{"dataset": "photos of plants and fungi (iNaturalist)", "arch": "mobilenet_v2", "activation": "hardswish", "kernel_size": 3, "expansion": 6, "loss": "cross_entropy", "residual_init": "none", "optimizer": "cautious_adamw", "lr": 0.0025, "batch_size": 512, "warmup_steps": 2640}
Rows from block 5, named by matrix and row number. Rows with one number belong to one channel. Each number is 128 + 24 x the weight over its row's rms, rounded and kept within 0 to 255. All counts start at 0. Numbers have three digits each.
# convs0: expand pointwise conv (model.blocks.5.convs.0.weight, 768x128x1x1), inputs 0-127
# convs1: depthwise 3x3 conv (model.blocks.5.convs.1.weight, 768x1x3x3), a 3x3 kernel
# convs2: project pointwise conv (model.blocks.5.convs.2.weight, 128x768x1x1, transposed), outputs 0-127
convs0.648:144146142147146134165095099076119150110113114139144129133152107167122109175104093163160106128137120100128095132155116092180156153163126140112160111144086154142142159126139137087160196190151111157160089164152096151097109110169121114132144139133121100149139125127094134143132135155130138126166160101122137131109100096141129112123095109132155130153105155129141145116125123098105105135134
convs0.649:106120138126137122132132119093179143144142094116137101113129146124095125166121111110159078098121123083166117169177119085129115140162103132119133112131094121157151109136105130109130139135149156152145150143127152152110140117124120110107144154110117104149142110144124138104123086149159100112134129116118098121108150148147091103128107128215086147152179127139093164169091097110112127181145
convs0.650:121172074133063100106170112135104159128129131144116135097130108124142111108168111144098135142149114124136160159143121105080139191098106138122105148145131136137151115105139153142120117125109134149125169106128126108130153160105094143139156145159120102115142113106161142125138061132142099141049120174124149133108134120135122142135167145131101089127127123139114153142112071130092154125134
convs0.652:130126129136134087145138130163133102132165100161115102122091102109104142113148109117114129177102107112116152117099115106108177131119137149096148111148132150132124147104136155095104108121098113122170120090146156136134094136097136113136119067149147097141125133089166117141143124149085173108133109125110113102158125126128107180085131193124159106160111104082128129115111134118127069117091
convs0.655:144166109172145139173080095093114164087106168158130191127125129143118116143107135131133142106153144110140105085090099123151124141127111130158151145113098094106157152125124145143174136166185109129144125107124130117128080114141130140132150118149128104131138131130101069142152158134150146163123150140146134120127092144162169119136122102125107156109129167162123167098154152148114107110098
convs0.656:146113127133178106133153163132149124112123104115125116156126103178141132113117112082159093119118088159128107134070152131199121148138135118143167072129119108155136150114128149110099149094121119103138097115111137148129149124107152108144145100098157147130126163120104159125109156149086159135146139097144142158152167111137089129111098143118141146130138166133104073150190146143139147122114
convs0.657:185135132113127131143145136167096138089103100130151148127117162171170146128114091095100148139155145121111095098120135142125079158110149136143112146141095106145137133082145157144111154127134127114134120074103168099127135087147141157137165091127076143060099153138151146129159132123139143171106136139144160128102123095114102145123157088130133110155121132133155138147119118140162150090136
convs0.658:173119169147121139193123118201116096134086131136134118143081145121156148143090160134144113135096122167118103117089134182148124124132141164158118083108121095111126134104176106120174112088116116147147137128108122129119161126126144128098128121112157136117125124154090131117154157116171131095145141124123113099115111127116145164093095148137110168146144164124121125144098161107167112133110
convs0.659:146095124098136157149068106102158097151165126133128143151120150119121139151121142134170117050117135125113132120151123135116135066127151126158144149125123131106123113156121073126180130148164118138109148155127169117108163128152127165064131128106137107149137116114121115150137140118120123142165175103107131110125127156120153146130139079115164160122118087085159163118118138137098156150143
convs0.662:169107151108109130155117159160121106151148114146135100155127120105113143124126122130149148133103112166119118121193112133129148132152148144137117124157095147125104129118161140066121136109115121142116090157166102141135134128161140143120143104141116101123136141104099158162142148136116169093142145109106159098121145127095126150087097159110177139215102136106139141083090125136138087081144
convs0.663:146077150099076119118122075138125114149150117129112126126114097109174135111129169081113118134112098165124148102156130160082092121105124128105130166135119114119110121154122119127140133112157146158090149135093182133110135131166132177111117156132144131156093150161120129154164128118181106137141152113122194151187140118117142151135141105113141143128115105096158131100139109090135127115108
convs0.664:127160150119133092132111109105104121132112153142137139124155134098120091146143132157118108120108178100106168123121085107126141119144169129086134162119146076098096135153094121102145111161139135143144161126127136119112116146156145190154159131122134130118148142146158087132154120119128124176120124137178087117103091201146160126146122139174125137160131116141102162091132156100120148108089
convs0.665:137152136117192151127131081084124171121119141111172119126114088170142102125132087155119132115138126077155119128129089082135145147127125100116169119126093125154141133122122155115111144247119141087164143103139141152128116110149125126134109127113103093135069163110150125132133133121116124141126137087107146161137096114133128134131141106123149119131119124137120129162148105134119099131116
convs0.666:109160141179095080140141117120094143131143124129202124104117097111120108086150162116113138155144157124142146135142084143125111166132190176122098119110161083121118158120125107137135108117143097154136149126120118126086122125131129137181145107155147143136127097164139137113146113158158111146097145168177116118115099174174128124142148158139082131138152138156115142112095135126128138117123
convs0.667:149090194114117121148136145132113105159099120131106120136146158113094169145090113126091101133092133135149115093146108143124129115130145116128154121119120116150129116089122165104093106118096120117146152079121120142119148112090112146095185114110136156100114166116118126120143156106131139066137089127107097146163139104057132127096132160100146106172146128106119126131121134133177084118124
convs0.668:117110144131130151128119129122112140145108110153109108119170122084080150132127143128116076117129155120173144131146136109091109108112109122116119137122159144128167127131097123153122073098131111122077136132102114119113128115116135142171137154110117121082122123153169126090158105096162113153078107182120108176139128129122118118178161094132141112139167114166087168113119065119131155134115
convs0.669:145135109132090120112120073129125146154108144160092097129111138090120119136149123118142125108118145144166159113141115117111113142107107127146161152128114102112160150158124139105165120124135138168109173131091149109107137159162112191097147141137117090109175139110097152158171118131135124170095129166144133138147170149118115199121120154138113130154130120122113156106159133127091159099070
convs0.671:125142100155144139120141113166117135108097138105142193144105125181145085157156146112157117116115090159153148122078131138185165138102104114137140106115169126133155132140131132141101145111127114153152131127078126145108149186131140138120138147152149128129159149104105130146128163175127115151128133117140165141121117123153145143151127121100103142070126169126149170151168135099083170134119
convs0.672:124141154125142128118043118085103109148125159141092112113128123119129135111126125132111154130039161100171148096126095119090115115120115130145175158161125144119134143145124082121113111129115118113159155114118100122147135146190123133132101158125141109131132127123100122150127130087103151100155110106096144157170122124103110124110135138087158134125095077098159142092130130127125154106099
convs0.673:181141118142108124145142121173114173102105116200102140151125139121162191137093122131139123110141115157131075120124163147137093142096144154172105100129113121129143102091146145118161124108169123145097124137121116100096110134137144140100154114121145132102144113128090145114144128133159128110091138166153152107160133133113171147119124124143113143162186190152121129131108142136148119145165
convs0.674:118138094122107113136168152174092111102142144118126119118125129111125088130135121124122154185170159151088140164127115115135177113149122098138090139066141123125081130121153119145135131146101120147154102140126120118129097131101152102114104104177150093127171106097151100113127115145097118129128146118109142062133103123147166152116119170120096128118077125114180112107113140123108082119122
convs0.675:113134121117130084128127168114103106126138138118156168081102155133139104114147145145085113137119098102092120141114098146147103160176156143121096111097122134093125087097142166153113103138122139117177140140144101126126106131085118127160160098135142148121135098131134144086101128102139116132124091156140136128108077131160172085128140144144075111124135147110072129175101121125169150157118
convs0.676:141119115126201149154154120112130135135122149087140135118104124160126108137146098082106134134119148124125132136131127057139142136146136098119144127130106118168119150139107146139088124178117113081143143092094151129144064099107148133151115120112117091096108157122171153117165101143097142097103126105126120103157126110151116110147119122150140069132091111151106113186162129161123113106139
convs0.677:111135125110117114123123098145101141115115122168111144079116171103132127124136116150102159175148136097130136121142116099110131164146112130108115110144096159127140116096147164102128120168108150135163115118190096082097061147168129103146119123121118141149167130128124087145083125120129117123130081154139152093130096087140124134097148148149116063135136150084087138127115134096140111142111
convs0.678:131127148149113131123150113147133119096136110129106152134109154114149127110107128121143158160157117194072112129117155138129117092145133100143154114098098106100110103114140083123172146084140127136108127118141132125102118141105152114096100120131113112120119117124137101149110191171131145131177164104121134108167146134115150160092094162103117138118114132084157120121090215141133100095118
convs0.679:117139150099152127135092092100130161123124151118093143099153092154161124142117115127140171121149105084098130133123111150123105089150144137129131111126124149154122132161117107125129182168148152132159180115144145117164088153211122103136091158131146121167115099149118104141149135154144112085147138087162113133127097140143111049116141124138124126127110141133098155158107135120145120114126
convs0.680:144140151121105114137132094135103129124148133129096154105160099133190133144123146118124150119114105148082126130144115182139107102128127145154088121145130113111076117149165081133165163084146129176121152121124136112123128149142169138130161123126131159157141106184111126161149158170165091100134143104151133092104140196132135110132090138145135136161099148128133147138103173107145132113133
convs0.681:144127116119107118090105121115163164144157151154105143121102081101117159131131116102158115096138129131162143117134162106083127153084095131122140137146142186129155084150109136150139118110187137124096128164148117130149148156138122120109095128172128088140127139095138150128141099112126145116070151125102154136181160099147161129149142104124129134126138127139146172140094086122098118184138
convs0.683:173105120117150134127097111096164109120142173119121172137128124133138111137140126098144117073082122106123143083137080139127136144123161112162148182145098110110139103163125108144137131149166104115130151142120145103133139143162136182110128121128150100120152163144143139162137170120098141147154140102125152130096113187135144103116098085155160106150076102106137178150123139128114155123114
convs0.684:149171095157090111138165144178112153135141123168136122127081121093118120111159121156138162157165165146141130143142147109116144180111113147101106107136124135167127126133179130093127107129113100127124090175157106119099106130137131093122171092134135096117142108123103120115104094127116125158065138156122142112138138113155128160126140187172086108152152124126147113114112149108117118157142
convs0.685:105087100123118175133121158142171112154132109131146122137115195096081135111135157081121101093134149123127166139128139126133113094133144103120151118076148112112152133163073130142159069124138140133139122146125135145138121161152139138128103135116130099132171091110113135090129070142137161100139154147153117154111134149165109149151149133126085115116168106116084132115112125144098099111099
convs0.686:186137137122140098141128083200102145106108149182107156105127122132184147124111129112094146107139092132069124112138110182151098135133151158145125130119123098087114108122186129154160139128145151137152132121125120096146114127157178143124149117150132165122145095160092142151137124122149111096122125152142119125122104165166135121084124132161136112140120160133142118136139159137170125123102
convs0.687:136121133134156134144032130067107087134121152132121137140165135123088139130122128104119086084116181109143138121146091122134148115136148106145150174146124135130105116150122084141110099127107115111119165161104099123148102115152150157129168155103098115129131125126142102142133140080090151119123124107096151108129125145110138113126123091112196143133107073091134152096134124134135144134129
convs0.688:091116091159131133124107115146117113111167109123165125113124123133107155143153107133122145101104133111180126133132147129131175119084128147131108151176122162080132069102165145157118089149133126099111127122113091123138133139110166128111113155128066097161173118121156133163118117145124171120122089156089116097122102168103108142109157130135132115107118143085104129153132111084108137168145
convs0.689:141137096115097183142146120141110123112125161112115115140139123123140117127117150158118154110164166128114119133152098168124147105115108111143098203102136093101110137160139141171163138132112148125116119084095176116137166079126122151089139114133086119149098113105143129127157169133141128138137144151113149133099114135079129159105134084107157168129089113155161136112139133164128079106108
convs0.690:188080139145121138149137149172081149121145145134141152131122091157144129107123120113106086130125127141107100102136121147144129145132134115153122129083139112127115147112165162167109123116122087081157094122062145150129136080126145145123174071151167142127080133129136156108169138073120127142098150116121172137161127123133150130133123123138152142126126132175164106116132107108162125133110
convs0.691:128153111166122125132127114139081183115120178134107180126123082125109110147133134138074131131168143125129143093130120126120136127104103100134136175101142132141132141133136142147141142167120148099148170150102151123141106146116101115118115132184109124116154159087132100162127143087131130125102124110081122123163177150135137115126152150107140111064087147119170148083132145115104121092096
convs0.692:105096151141130162162157152101127115158175070132139123190140154121099133139111149164129091130102159141107122155122137115114105074157115103105114129094135144099080147151100119123166104146147114128124085133147149144067115132104151141167096118094151111155128134130115106115161112128161151127145146102122121103144118132136148157194135137123133146135142119119118126074102156119102138118153
convs0.693:140109154143093145078143137175144139131107119140119135121140132105178137095132181086102153123124106145156139107128143160132096112090130122144153088133144113117141104144147091099096109074123128139134141114117062139101135166133151099138155151119165148136143115158125111140069157164134131086137092136161087160135159127109106125128110168119140097126185132105131129138134154135155137116143
convs0.695:113129101164111101108117129109128122134188103144166138148093061137103152090140109088131124135132104131149140116109127110120143140103110146117134147175137137112119126113147148137128144105163106105109111123134139100106131140084164131170133098142123104172162163116146132185150148147096178165104127121097142096166127143149117164164149144120145109135092139080123150106145113089098142136090
convs0.696:116144065132121111124095098114143158118137120158121132128115115094098148148132065138141129136151135137146128131133163070110155142100133138112140143156114174131143090100122165111124129155129081112089145148121158079139117136133114117086109119121116084128160165088143165151146115106123135173095143126094119107194154124142122146125161119132161135117118129112136115110151124090069139149106
convs0.697:207132152128142141148168120182121123122122149132123080148115165142118137158089126134112152138142134156130092127128114129140103119155099129186134118092094079157111142132184121122120169100133158134139133102104145131143166109113168132107146100135086123118127145113111148127170138139127142092134127104085157113137141098135110156106103130121141151180112140122161144132120165168156093124151
convs0.698:132088142123154159149104166098137106149174093147129130169131116109101156102118144173135132115119146126096111131150142141111133051126143123113143115105183149093101161152134118151129108122135096106095077109139120146157173084118139133167127088107167140147097080110130133114142104094098164113129135132128113103150112111131151139152141130078152124123125089150149108108131131161133138135154
convs0.699:101098140143138152147108158085151134124133117091142094144169101160098146144078091160114107139114172065165086112135097097140138139134122118117123146129105151140114152113115209128111138182118122121136100129118126145130125073109121123137118127130121126175146144154129143109134137107112156114149106120095108128119111093080136108130110108125135150167135144152120109114153102102138081166155
convs0.700:091164123142155149171107154118157149113106120121142181075127159172133115145140138115129140110125097118166130140140096106155121162151117117147114101154124146154157115105090152117119140155146085121159170113134101109097079145113091109132144127102119126133144147148142137089138137142153127121114147148132160131073114135159117083118110098142062110125140177152101174165113124129123120148149
convs0.701:155085150159134146138153126111116168119094151120124154179133100141136103159116134162120027123107137156128129106162149118129115128122102092134146098089136114131122148161129145149146132136115098113124136144087118182152153141127156128146134160119161126104172142121117099113151127058139139120120124106105160137132142131160151142162086134162127136107138148140162110108170121108117159151119
convs0.702:091134135098051117111093113163152145140143092166114121093137146075120158107135109137117147130140144145136136158137147115107126165118172179113106107145127125116095082111102123090091092123093143168140156146142072108126104132140114116085127123138122109166130079111118162116126103123135124098108129149145120098138136126131146154083130144125129141154170112140122121143077115133123094147153
convs0.705:187068133109155169150127133159110159098097140134131141129140142159172154157083077116101142110160102107102080125166126146132090113141136113157113119122116141143144104108134150156132183157134133115129127116124158117175126094133164110130145127144109134092098117125139120107154131089128120138119128131138155128097141083118125113097149073166136112137124156140152133152152110119175130152166
convs0.706:200115136176168119156173119216085164123112133194144145137122157112129131130115135135126138136140116134118107099126150148134112123128140127187156112080104118116150122102189157118140116131131116105139121117150121123129141134134176136113184093130136132094119118130117119130140146100134139135099131126173121111149123131140128123106159158148113104142158169119142123110116173131156111121162
convs1.648:142126124116105094146173155
convs1.649:100086093139121123137153150
convs1.650:114106117098098086113117107
convs1.652:122104111101118107126181144
convs1.655:148141142130138114092096086
convs1.656:129079101135124144135165146
convs1.657:168122178125126130115125099
convs1.658:159155154131113123102109089
convs1.659:096095106121131117092154150
convs1.662:167108094143112097146135110
convs1.663:138149167106114111098108098
convs1.664:098089102114118110145158142
convs1.665:141150074123134134098112149
convs1.666:134114141127116122084089095
convs1.667:123097152116111106150175125
convs1.668:094157116101158124116095114
convs1.669:140162103120147094135116090
convs1.671:104115151092127178129133123
convs1.672:119123136132089184134110133
convs1.673:121153105106161100102140099
convs1.674:154104152143082143123150110
convs1.675:098131142091127172104131139
convs1.676:115100143097111175104129127
convs1.677:108113100123126110117092083
convs1.678:121103119125107138172130172
convs1.679:118158117118139107093163097
convs1.680:150129103164126089156129107
convs1.681:129119105085134151092146151
convs1.683:107139130132130156166092095
convs1.684:140148142100094105142169138
convs1.685:129113124139102101173145094
convs1.686:160157161135096146134102122
convs1.687:152121125153108095152108090
convs1.688:166140089156106109121109124
convs1.689:127127148167104173114125106
convs1.690:126119103113125105089103088
convs1.691:108105085124126130157151161
convs1.692:140125099114114153088122167
convs1.693:161124118159141087145121099
convs1.695:089146167113099151119116121
convs1.696:110164105117165099108128112
convs1.697:110087099132160154116120108
convs1.698:085144139095147158103127123
convs1.699:142134158108100094133160153
convs1.700:133154123099127094116092097
convs1.701:110131118127096114158170158
convs1.702:134145090139138087150141098
convs1.705:138162148121135129099089095
convs1.706:108094108115097101111102108
convs2.648:106127126184150189109138129086143141081131095148102119140118153117106117120096124100151129113124136149087129113165151122139148130139137132107128116118094137147091099158122136136136131094202118158123168130138164102103143089097148119134118154121117088132095147126099122127097135145177083140177142128139154150107096142064156100118133129142116118118121148169139118153129166109100123112111
convs2.649:107106103141149136126135068113144117110123129145149134122125150198124109131175133135166126151110116150138104127121094115160149151147167137144114087151170138167084141152130142105113130133176093087164129147095136099124139163106143131131138141134129162160104131116125099130106154136120120097176107154117074132164132154121103126093154099118169138098128087176111125147145137137115151120088
convs2.650:148157140105150157112151156127107136187111135128136168146167123107094138106108137105124127120169174143111121132118141118178144097156113124128138121091156117143122142143129107123102170111112105089154078134122128170111148110111145126126187107113173120112131165118121127128128145126096101169104112099105130126167142108185130151158101157158146166097164170154148122145120146094147118101143
convs2.652:116161147139152125138131130193139136147140129098107137134121136100125124166083101145144108150144149100161132085111126106074132096118139147110133095106138137132118092133157158126120106179117120110200150121175129113138128162096146099179108124151142148192111101146173154129134116111146147172159148130124105115153130123125101106129161109092152087146130152116143135119084130133110129125116
convs2.655:129100132126131093131154116119146134173111169082111074146142128113143133157128121162167121174131118111126146124137072174145139150140164099086074137151133091143095110115094108134130136134098114123127132149150116151160127187095130112158138149105148127099143111128150096067179127109138128092121113118124071133106099145162102125111112109108109124126107145111126114134119111097145155151131
convs2.656:106129125148168138077101097109136126159121138101169111120083161119117127154169151121125109119099097084138084099170133160151131102127093088128123137098147147131104133137101161117148067125111097113124116160150116160099104127165122146112135124132117126147180106108109169137136104152163123113101109135130103153126087134154164103157152086116100146171112138107140134088105132146108139137142
convs2.657:148165172114084129107143122155121130129139141155132119164112121121151154122152124158080096137113106141179154103114139132151129118131154142111100113108121141162095120157167082092146153147177090111149089131095121119132150181094122151141123125106117140168158152122178131138134093111151124153120126148168138115095122129109100153123164106113121119109139119159109149153113185140101137157081
convs2.658:146111131089164136132147143156139127137120150166142095124165098127165101104103159123141143147119120133160142149128122090118132180131166156167065158151135158097112136118163090139160103142163106116135119134148124116105089146126136108077112129140118110146087125174139120105142158144099118118115165175133114150050152146095116122131146130111130128105132122123150122134174155100104134125100
convs2.659:146102129100121093133143145153101089100159121150109120120110146160127074116160092131159129152106088162122123139150100138123147166150146148122111161144109190177150109084103124136114115139163111139118116148089113125142131118084119143139155121160141128090103144094117082110154159102126166149116128136124099114123163158099137149106134119095154096105079088115145125157134097123151144162124
convs2.662:106135127119161117161127146124177152131139138170130156114122094126100140092133164110105119143156085131133084129131127141095107097148165130147125119119108148109144116131118061133146147064146128139123144147124109149156162117134136156153129112116126115131135106097132134128125144141134108144126194109129181141126070149128163104119122101106180114082110060111150162138137150150149115097137
convs2.663:149089155135136138112088164110165088149129150147170108137145106118132177161159136171099111140115159112121142141141128156140153143127128152150148126143139154087134158112176129109197158125135095113120114112142123128108122103124129110125116153100120174178151102158125175128100098118097077129114144150136128119117193125142149139172125137132142135153148118139148116080148130146106113107095
convs2.664:142133129125149157114099162122141156149125111121129132159092131105127102105139135149092144103136138160125168179109167160123146142125111137110127102129154168164149127118135098124145169139119107133148157176148119144098142125114136155130155116134124108129063159054151095088155134118118121189123146143086133115089143159096139139157144128184156136094124114157128143135172120120141148148140
convs2.665:077171082135170136121153135102116127141105163156111171159165152114103135073125158126123122122134173092135123115157129079151139130084108093131132162108126078148150170143150182147146112160130141144131099108102118158104122133134143133106114119148110102136099132096127111114117115160124119130141148113107130172137118139122127144122156116132065146134091161167127114109169148143100116118113
convs2.666:104112109145135158141130162157116155105103135111148121159141104135111149120110096124171177158107129188116114084105127127113157118127168087124146122125146151152112100151092088127131105109142133156086122158111132119172150151095128152116093124145125111071133145125150089125099118105140153137155143122158144150114119125103139096156135088082164114132102122112090109182100165136130146159121
convs2.667:107134141110079104116133128145116136159163157154149120136100162086138142136069142102139086126125140125137119124099167114120160119147130122157111165114143149116042095170167153131114092117153116129139093143114124180147111078089140122133104131160130130127152102103119104154135096137135139131121132074091123097133117169130159085137151108137132160138143135092134137104091121132135114128131
convs2.668:071123123195161112157144183117198121103106123140142128115102125122123114107114103100121128094125094091143077094137141146128138112136131131131146116091119114141106107140068153123123108121126147139146129149159145124184127150121128126136132121131136090134160129101098107157102086142120137110125146068144156135156136131127165104109127118108122150091148142093107153121148146110067104127144
convs2.669:069117104143088133135171160134145126126135125148120107109115162139115137073105185103088148124140115084143119136114153164155148105094125143105080116125126112114127118137097116128148122147152117157107117160142133144099155121116162120124129108111124109122125134101095168165115146188134102112154166124138123111135123176155156155125133114100153091089161113130123122086199134128134095134133
convs2.671:081145157134131128089113174146126155160101136123157088097141146163125138120175144150135104119141126117115103128077124160168128132144117096138049153163154145128129147159099134121145146154139111103142117132146144120134116110145140132153132098138093167102111147130097166111138180146099129161120159139147102145152120126112132136090165098121131151106138184119139139156167136138128165156165
convs2.672:148184156122162120147077129086127132138145147118130152157121126117151128136106152117150107163135175117143123111128130115112071123140099161160158137149136172135161115151133147195118159111121173118151108122135119113121117150163087144145132146112189118136121130139100137127133131128134142101154135156115163185175152131136100141137120140125099118081083135165129113160120114166087128112125
convs2.673:095121126107140103149119126121111110143150167089118107131107145130150106162139131113113140121123137112086171108133108099121097061138130182134129152118107134146113150151117195145153120170141118078111134119150084110148116143145126147111168066112137138139141129132115121115134117130128138084158173152092126121127157148119115171163169127112142138121139141149125127101107147122045103127131
convs2.674:137075100150161135129125178104120102092147122122105163117104134110148087122154178093153109139119100152125078118168131102119143134144126093133102141154051101098143108114122149153173118116148133121119149152141133148119115154096116148125112127112123130117129148097134087104121164126135154087149168145147153091131106123147127122092097143139106135067119123076153096128120116103137132117113
convs2.675:073104121134089108139119129131157141143155174112100157128116125118090109103132147102097146124077140123107131111101168117125140107146152126138106154117111091160085152139119103142166102129150135142154158136137070131148121113082111137132129102100112136121153161109160151135056126134131174102173158115080158084122146140130090105137126136108162133107109112137101105090115149150129130129130
convs2.676:132111113109138123099146142102095108107097202097119139157122115089140112114174166081168141149125127112128118144151159093148131107125153088149144167109114104111180126128120096138125114163131134088109149104128110152141087154145129113109110124119140089111134185094192144111133109158163147115141131112135154150157151130144122110127138132148145136114109131115092095148129153143119091084113
convs2.677:119097126101124145143130133129124105141139114100094075179171101112128193149129142111106188098114102149104159102110121140123121102108119135158095172127136116155132161143117108130120185108110156149097127115133173122129104112117127104122127130158131118117119142171144113116180164137106074132132111121146171131122137121086132158124154099150107172132172126138136133099149125095150119146167
convs2.678:072156137171119055135148132091156082116140113136138134132131111103153115105166142133103133132156161117146120091167151138142101129117146089133150152103100148133127145069130111094123099150103137115114165152128121105147097145158120120134125110162105077125115129121153136151109116152148096177125119110170101154119107144122150143110088137091162126108120113092117130119132177136129148120175
convs2.679:112085129095133129113044131141151147163153109109101099147228135130125161124088099124134150112111138126102135129126150115109121125134130098149150133101117131119128138087132128138121124111107136145141126123111140157141094128150176143106101155122109116157147094103157116097159107098127120135142102115086109147087080145127106082114103116126144127149119143069126122159144145121166156125126
convs2.680:107142127143146110120082173105186133103121157138115110147100135097070150096120129124175143135145148103150138142125157101116132111117131123121146082084111103129188109147124167157142127137128118110159118122162114132137169140139139084113141118126134121141121184084136124125081083147136180112142167121124157132111131132125125116142147123130116156093178131154117123154142168164092107127104
convs2.681:139125124143139122122134130127162139140112118132147138090142147116138106151140136125175117159131130155130122108136107069112133158118187117143181107108140160135163108118132155137128130106172097132102141151118115122159152156120137177109151117174167133107109066134127146107092134169107159127138140131092103160153166096081120099163120106073120125126159129142175148157136154132139144149166
convs2.683:160142142105118154141090177075101151170144131107117143123129148124130114123133153108184075085142128127121108127149100160144125134139150108148141095151168151139122129152138116136137146126157130123117096118125120136115121110101114174142134137143150119176100116099085115161147163133110131100139157105089120118104120126102185164146104102080111144113056132130122166131118088109123133146102
convs2.684:142125107149109122119138140102195055152145108124145150123071145143127139129147153150119148118121124124145105108116105125121126137126121104125108127141091086096136143126155109118150080093136118184168140140135087108179123126143107113121092164140122116153156131103114114086141130138170156094125126131112135166144123083126162132110079093124137108124125086117130128168116104080116094141100
convs2.685:139134144111147125161121098160149094148131137142161140144145149091147105127143145151092128097178140141112089164091153151160150099155143129098151153079129109118124152097089124085127132122120100139141113142103130116120128156111091218120185120120181127163105143089116108099137132148158112139142116122124114090108137155143118145123135108122164159126153143122105133165122136105130155161112
convs2.686:176146133091114110104166099116120094116067177188148143133124130130136097109144136149152081118135143141152073113131109111162190140147138148140094117112173144188104102159136119097139154126146118118177138121113144106145123156124124147115078139162139119140118133122105157155139099107103110150096098094127108121135137149141121132149163128128169153114153122122124151110142132108123151119149
convs2.687:131107126122113145112126126117144155162112132069123125128136145123102141121146123135148093106119127114109149093102121150139184157104148108152145122139103133117161151114120110125139067141145137113140099149121164157098100118109131232132110097149133130103107129120137150155073125119090108148106100131107141107087086138084154116130150114097167135111120129130122139169146112105125176141160
convs2.688:142128108115147129082127142156126116131142116144150105108097100141144122114123151104120111175143121116120129118103117132112168084127124131141132104147149067124128121125186147131121133154173181110136092120082159140129146110125174156110128134192123120106129117135178147158113150121133137150141140176136100096111084151117113067121105158134129164146082147104104093130114093109134121128094
convs2.689:122137096109106191109156131166098117120139137107125123142136142096131131114168152158132147131120151093139141125100105114113131082139128126125116134114157101129112118140171118150164169109106122139112117096070130075124165142118069170137117128104106076169139122154139148120110096134134106122165140166125138161107105132080129167093124123099094144153074119162118144132107136154099131129138
convs2.690:113138103151126168181119137134119122133148112093153131112077143150109085120120129158150161114120120149114174146113177119147127096108135170118152102113100107113159101133125109127171111111149123136105143154162112100080140150140092090120138099061084104099124147152158114128100119120167136138113136157134126125097141095129117112118156114136129106103147141123104128154140171100072110086121
convs2.691:126108148137109147111104123135126135111106101128067143155156130151157120151094116132138128125141132139120138119125162113108097129115117163144112140162140150160128154128110106138132129191083109143097145129180092094120124146124070070166153094121105134092125088173115154085132088149086108124125147123156088148083123105108132113123172110131130134127148099148155112091119133143098146122155
convs2.692:146152155078153141153137104121090140118159106194138155111141161097129088096151174126144102117157124134107165158113185140128120078182117124123132125118148122130169157129130171141145162143142137122153121123107137115124107153133125141134181113102172141109126136099163081105131155090161112151108126136168101136118139123171109175148143118135146133107132111129113122119133137112110169114118
convs2.693:145126147141133140123130124095125113090092139111156117124135143136125134129107157133175100164150115086137159132092109112115131117144144168127112134152121127105122099116094105181125131178118156118138115156088153137151152122104113161127146085133128075110114120087120135125139117154140100126162146089136117180152129190124099106115109096146142154135084118157116125110137072156174097076125
convs2.695:110123141149140115086150152131140101142172100125196107114061114109159142159136142138115113140127166082156120122131114091133160097146109135121165120124149122115111131097158114127151128143157143150139081126095122152103140122093172135110137132185154100184117142135155127129140138160123117161111145158102123114159131149082109095142101136149112141131100138119151104134157124116137144167076
convs2.696:124134135108129121108184135134115116128164132135117101131106141142102131117113140129118117101140075085156123165103129127155143092107080137126128171136101108100141127107127143147126134128192118140146111108101105160117112134119120114068078114126136111152116183115100160133108129139110094109109138099072101103139086119154134136107113129130097138133147147095186158100171093100120118108165
convs2.697:146129141112116147120128104135147130136146111095133105139097162141121168128116123092080091190134097100124127141117141162155066111137087114109108105154153061167119123092150109112126135132123156177134094119130120097103122149081108122179118115167125126170156101120162122104131126116151084136136118142131150164126119101130151130143152160091119151147111111116121112148095100135120105112091
convs2.698:118156152105131141125116124144122138103158119154128089110129155120096141166156132142145177114104120099130141161126138142148133069200097148098133070111174120147145118129124128135130125143123126128128111098114072120110156118145123122134177104071117175142141165081133146097106180115154097143144138157123110144096107127136138119135128106109097100120143124156134093155168156108113119129099
convs2.699:108125129161127166111134141132118148129078112167133142155158157149134156147123129134107106105131153123100119116148127117110153137109147105065096141135164194140064130156121150140130111107140108092137114129099177178142139118079154127146153117188078109133125109113122135112196159137117098114146135102132099149121109153088120160130142132146136125154132125098107128148126116122156129138095
convs2.700:159118138113153086099132136128172120132140128093133095163112140109133128138067148091108098147195105121154134141106173157097059113145127131128108166119124116148126107111130129132066137163095169090128138126114154154141130120124109123134096141154117144115167123077113095148169121123120138166140131124137083132083114143126146121110116153142145129122120130101109137136079123093135164134121
convs2.701:149150167138128139118054121097119147120113127132158136112151074143135115144102131116105082104141062116143125127170159080147130119163137126127148158109173144103094136129105104115111149144135089116094127079123132139113161103141122153149174131114101130114126105126115161139133113126128137114076132070166094151091131113161107120117104101148151144129102116089117152123097119116114138150139
convs2.702:120148155151101086098118157127158107164142171073153114176158169106067135144167165158134125158100116141138153110127095156123131146118155125146096151155115119108135152147125121111124109149104089124137129144141136133125143127129093158159111118108130125138121141095142152092185122134146129111153171124116134177115140162118099141165138114132102155113117143143086137171134087181120137144126
convs2.705:168116174121096151092125104152150119136127195160105154162134144080132095105156137153126091127125132134139145088153113109138121130135133103122115104115139140181099143126170110124166142170151123086169152124171102115105095178112150118149120116131107128169140125132144169105127124113122096160147167145117121154099150123095106135138172154124166108123124134124139128103128162156093144145107
convs2.706:084124150139148094110080147105159144151140098035100129132105150136133085146136151113138126134146118102132179123118138154112122096108113170087100135148116141168119133175074127107099151135126138126113111143158143145105112176127080128184182115103119117136154137142140140116121119132123124082130165159133129126126138092141102134142136116109106110130123123120142130122105147110080135150116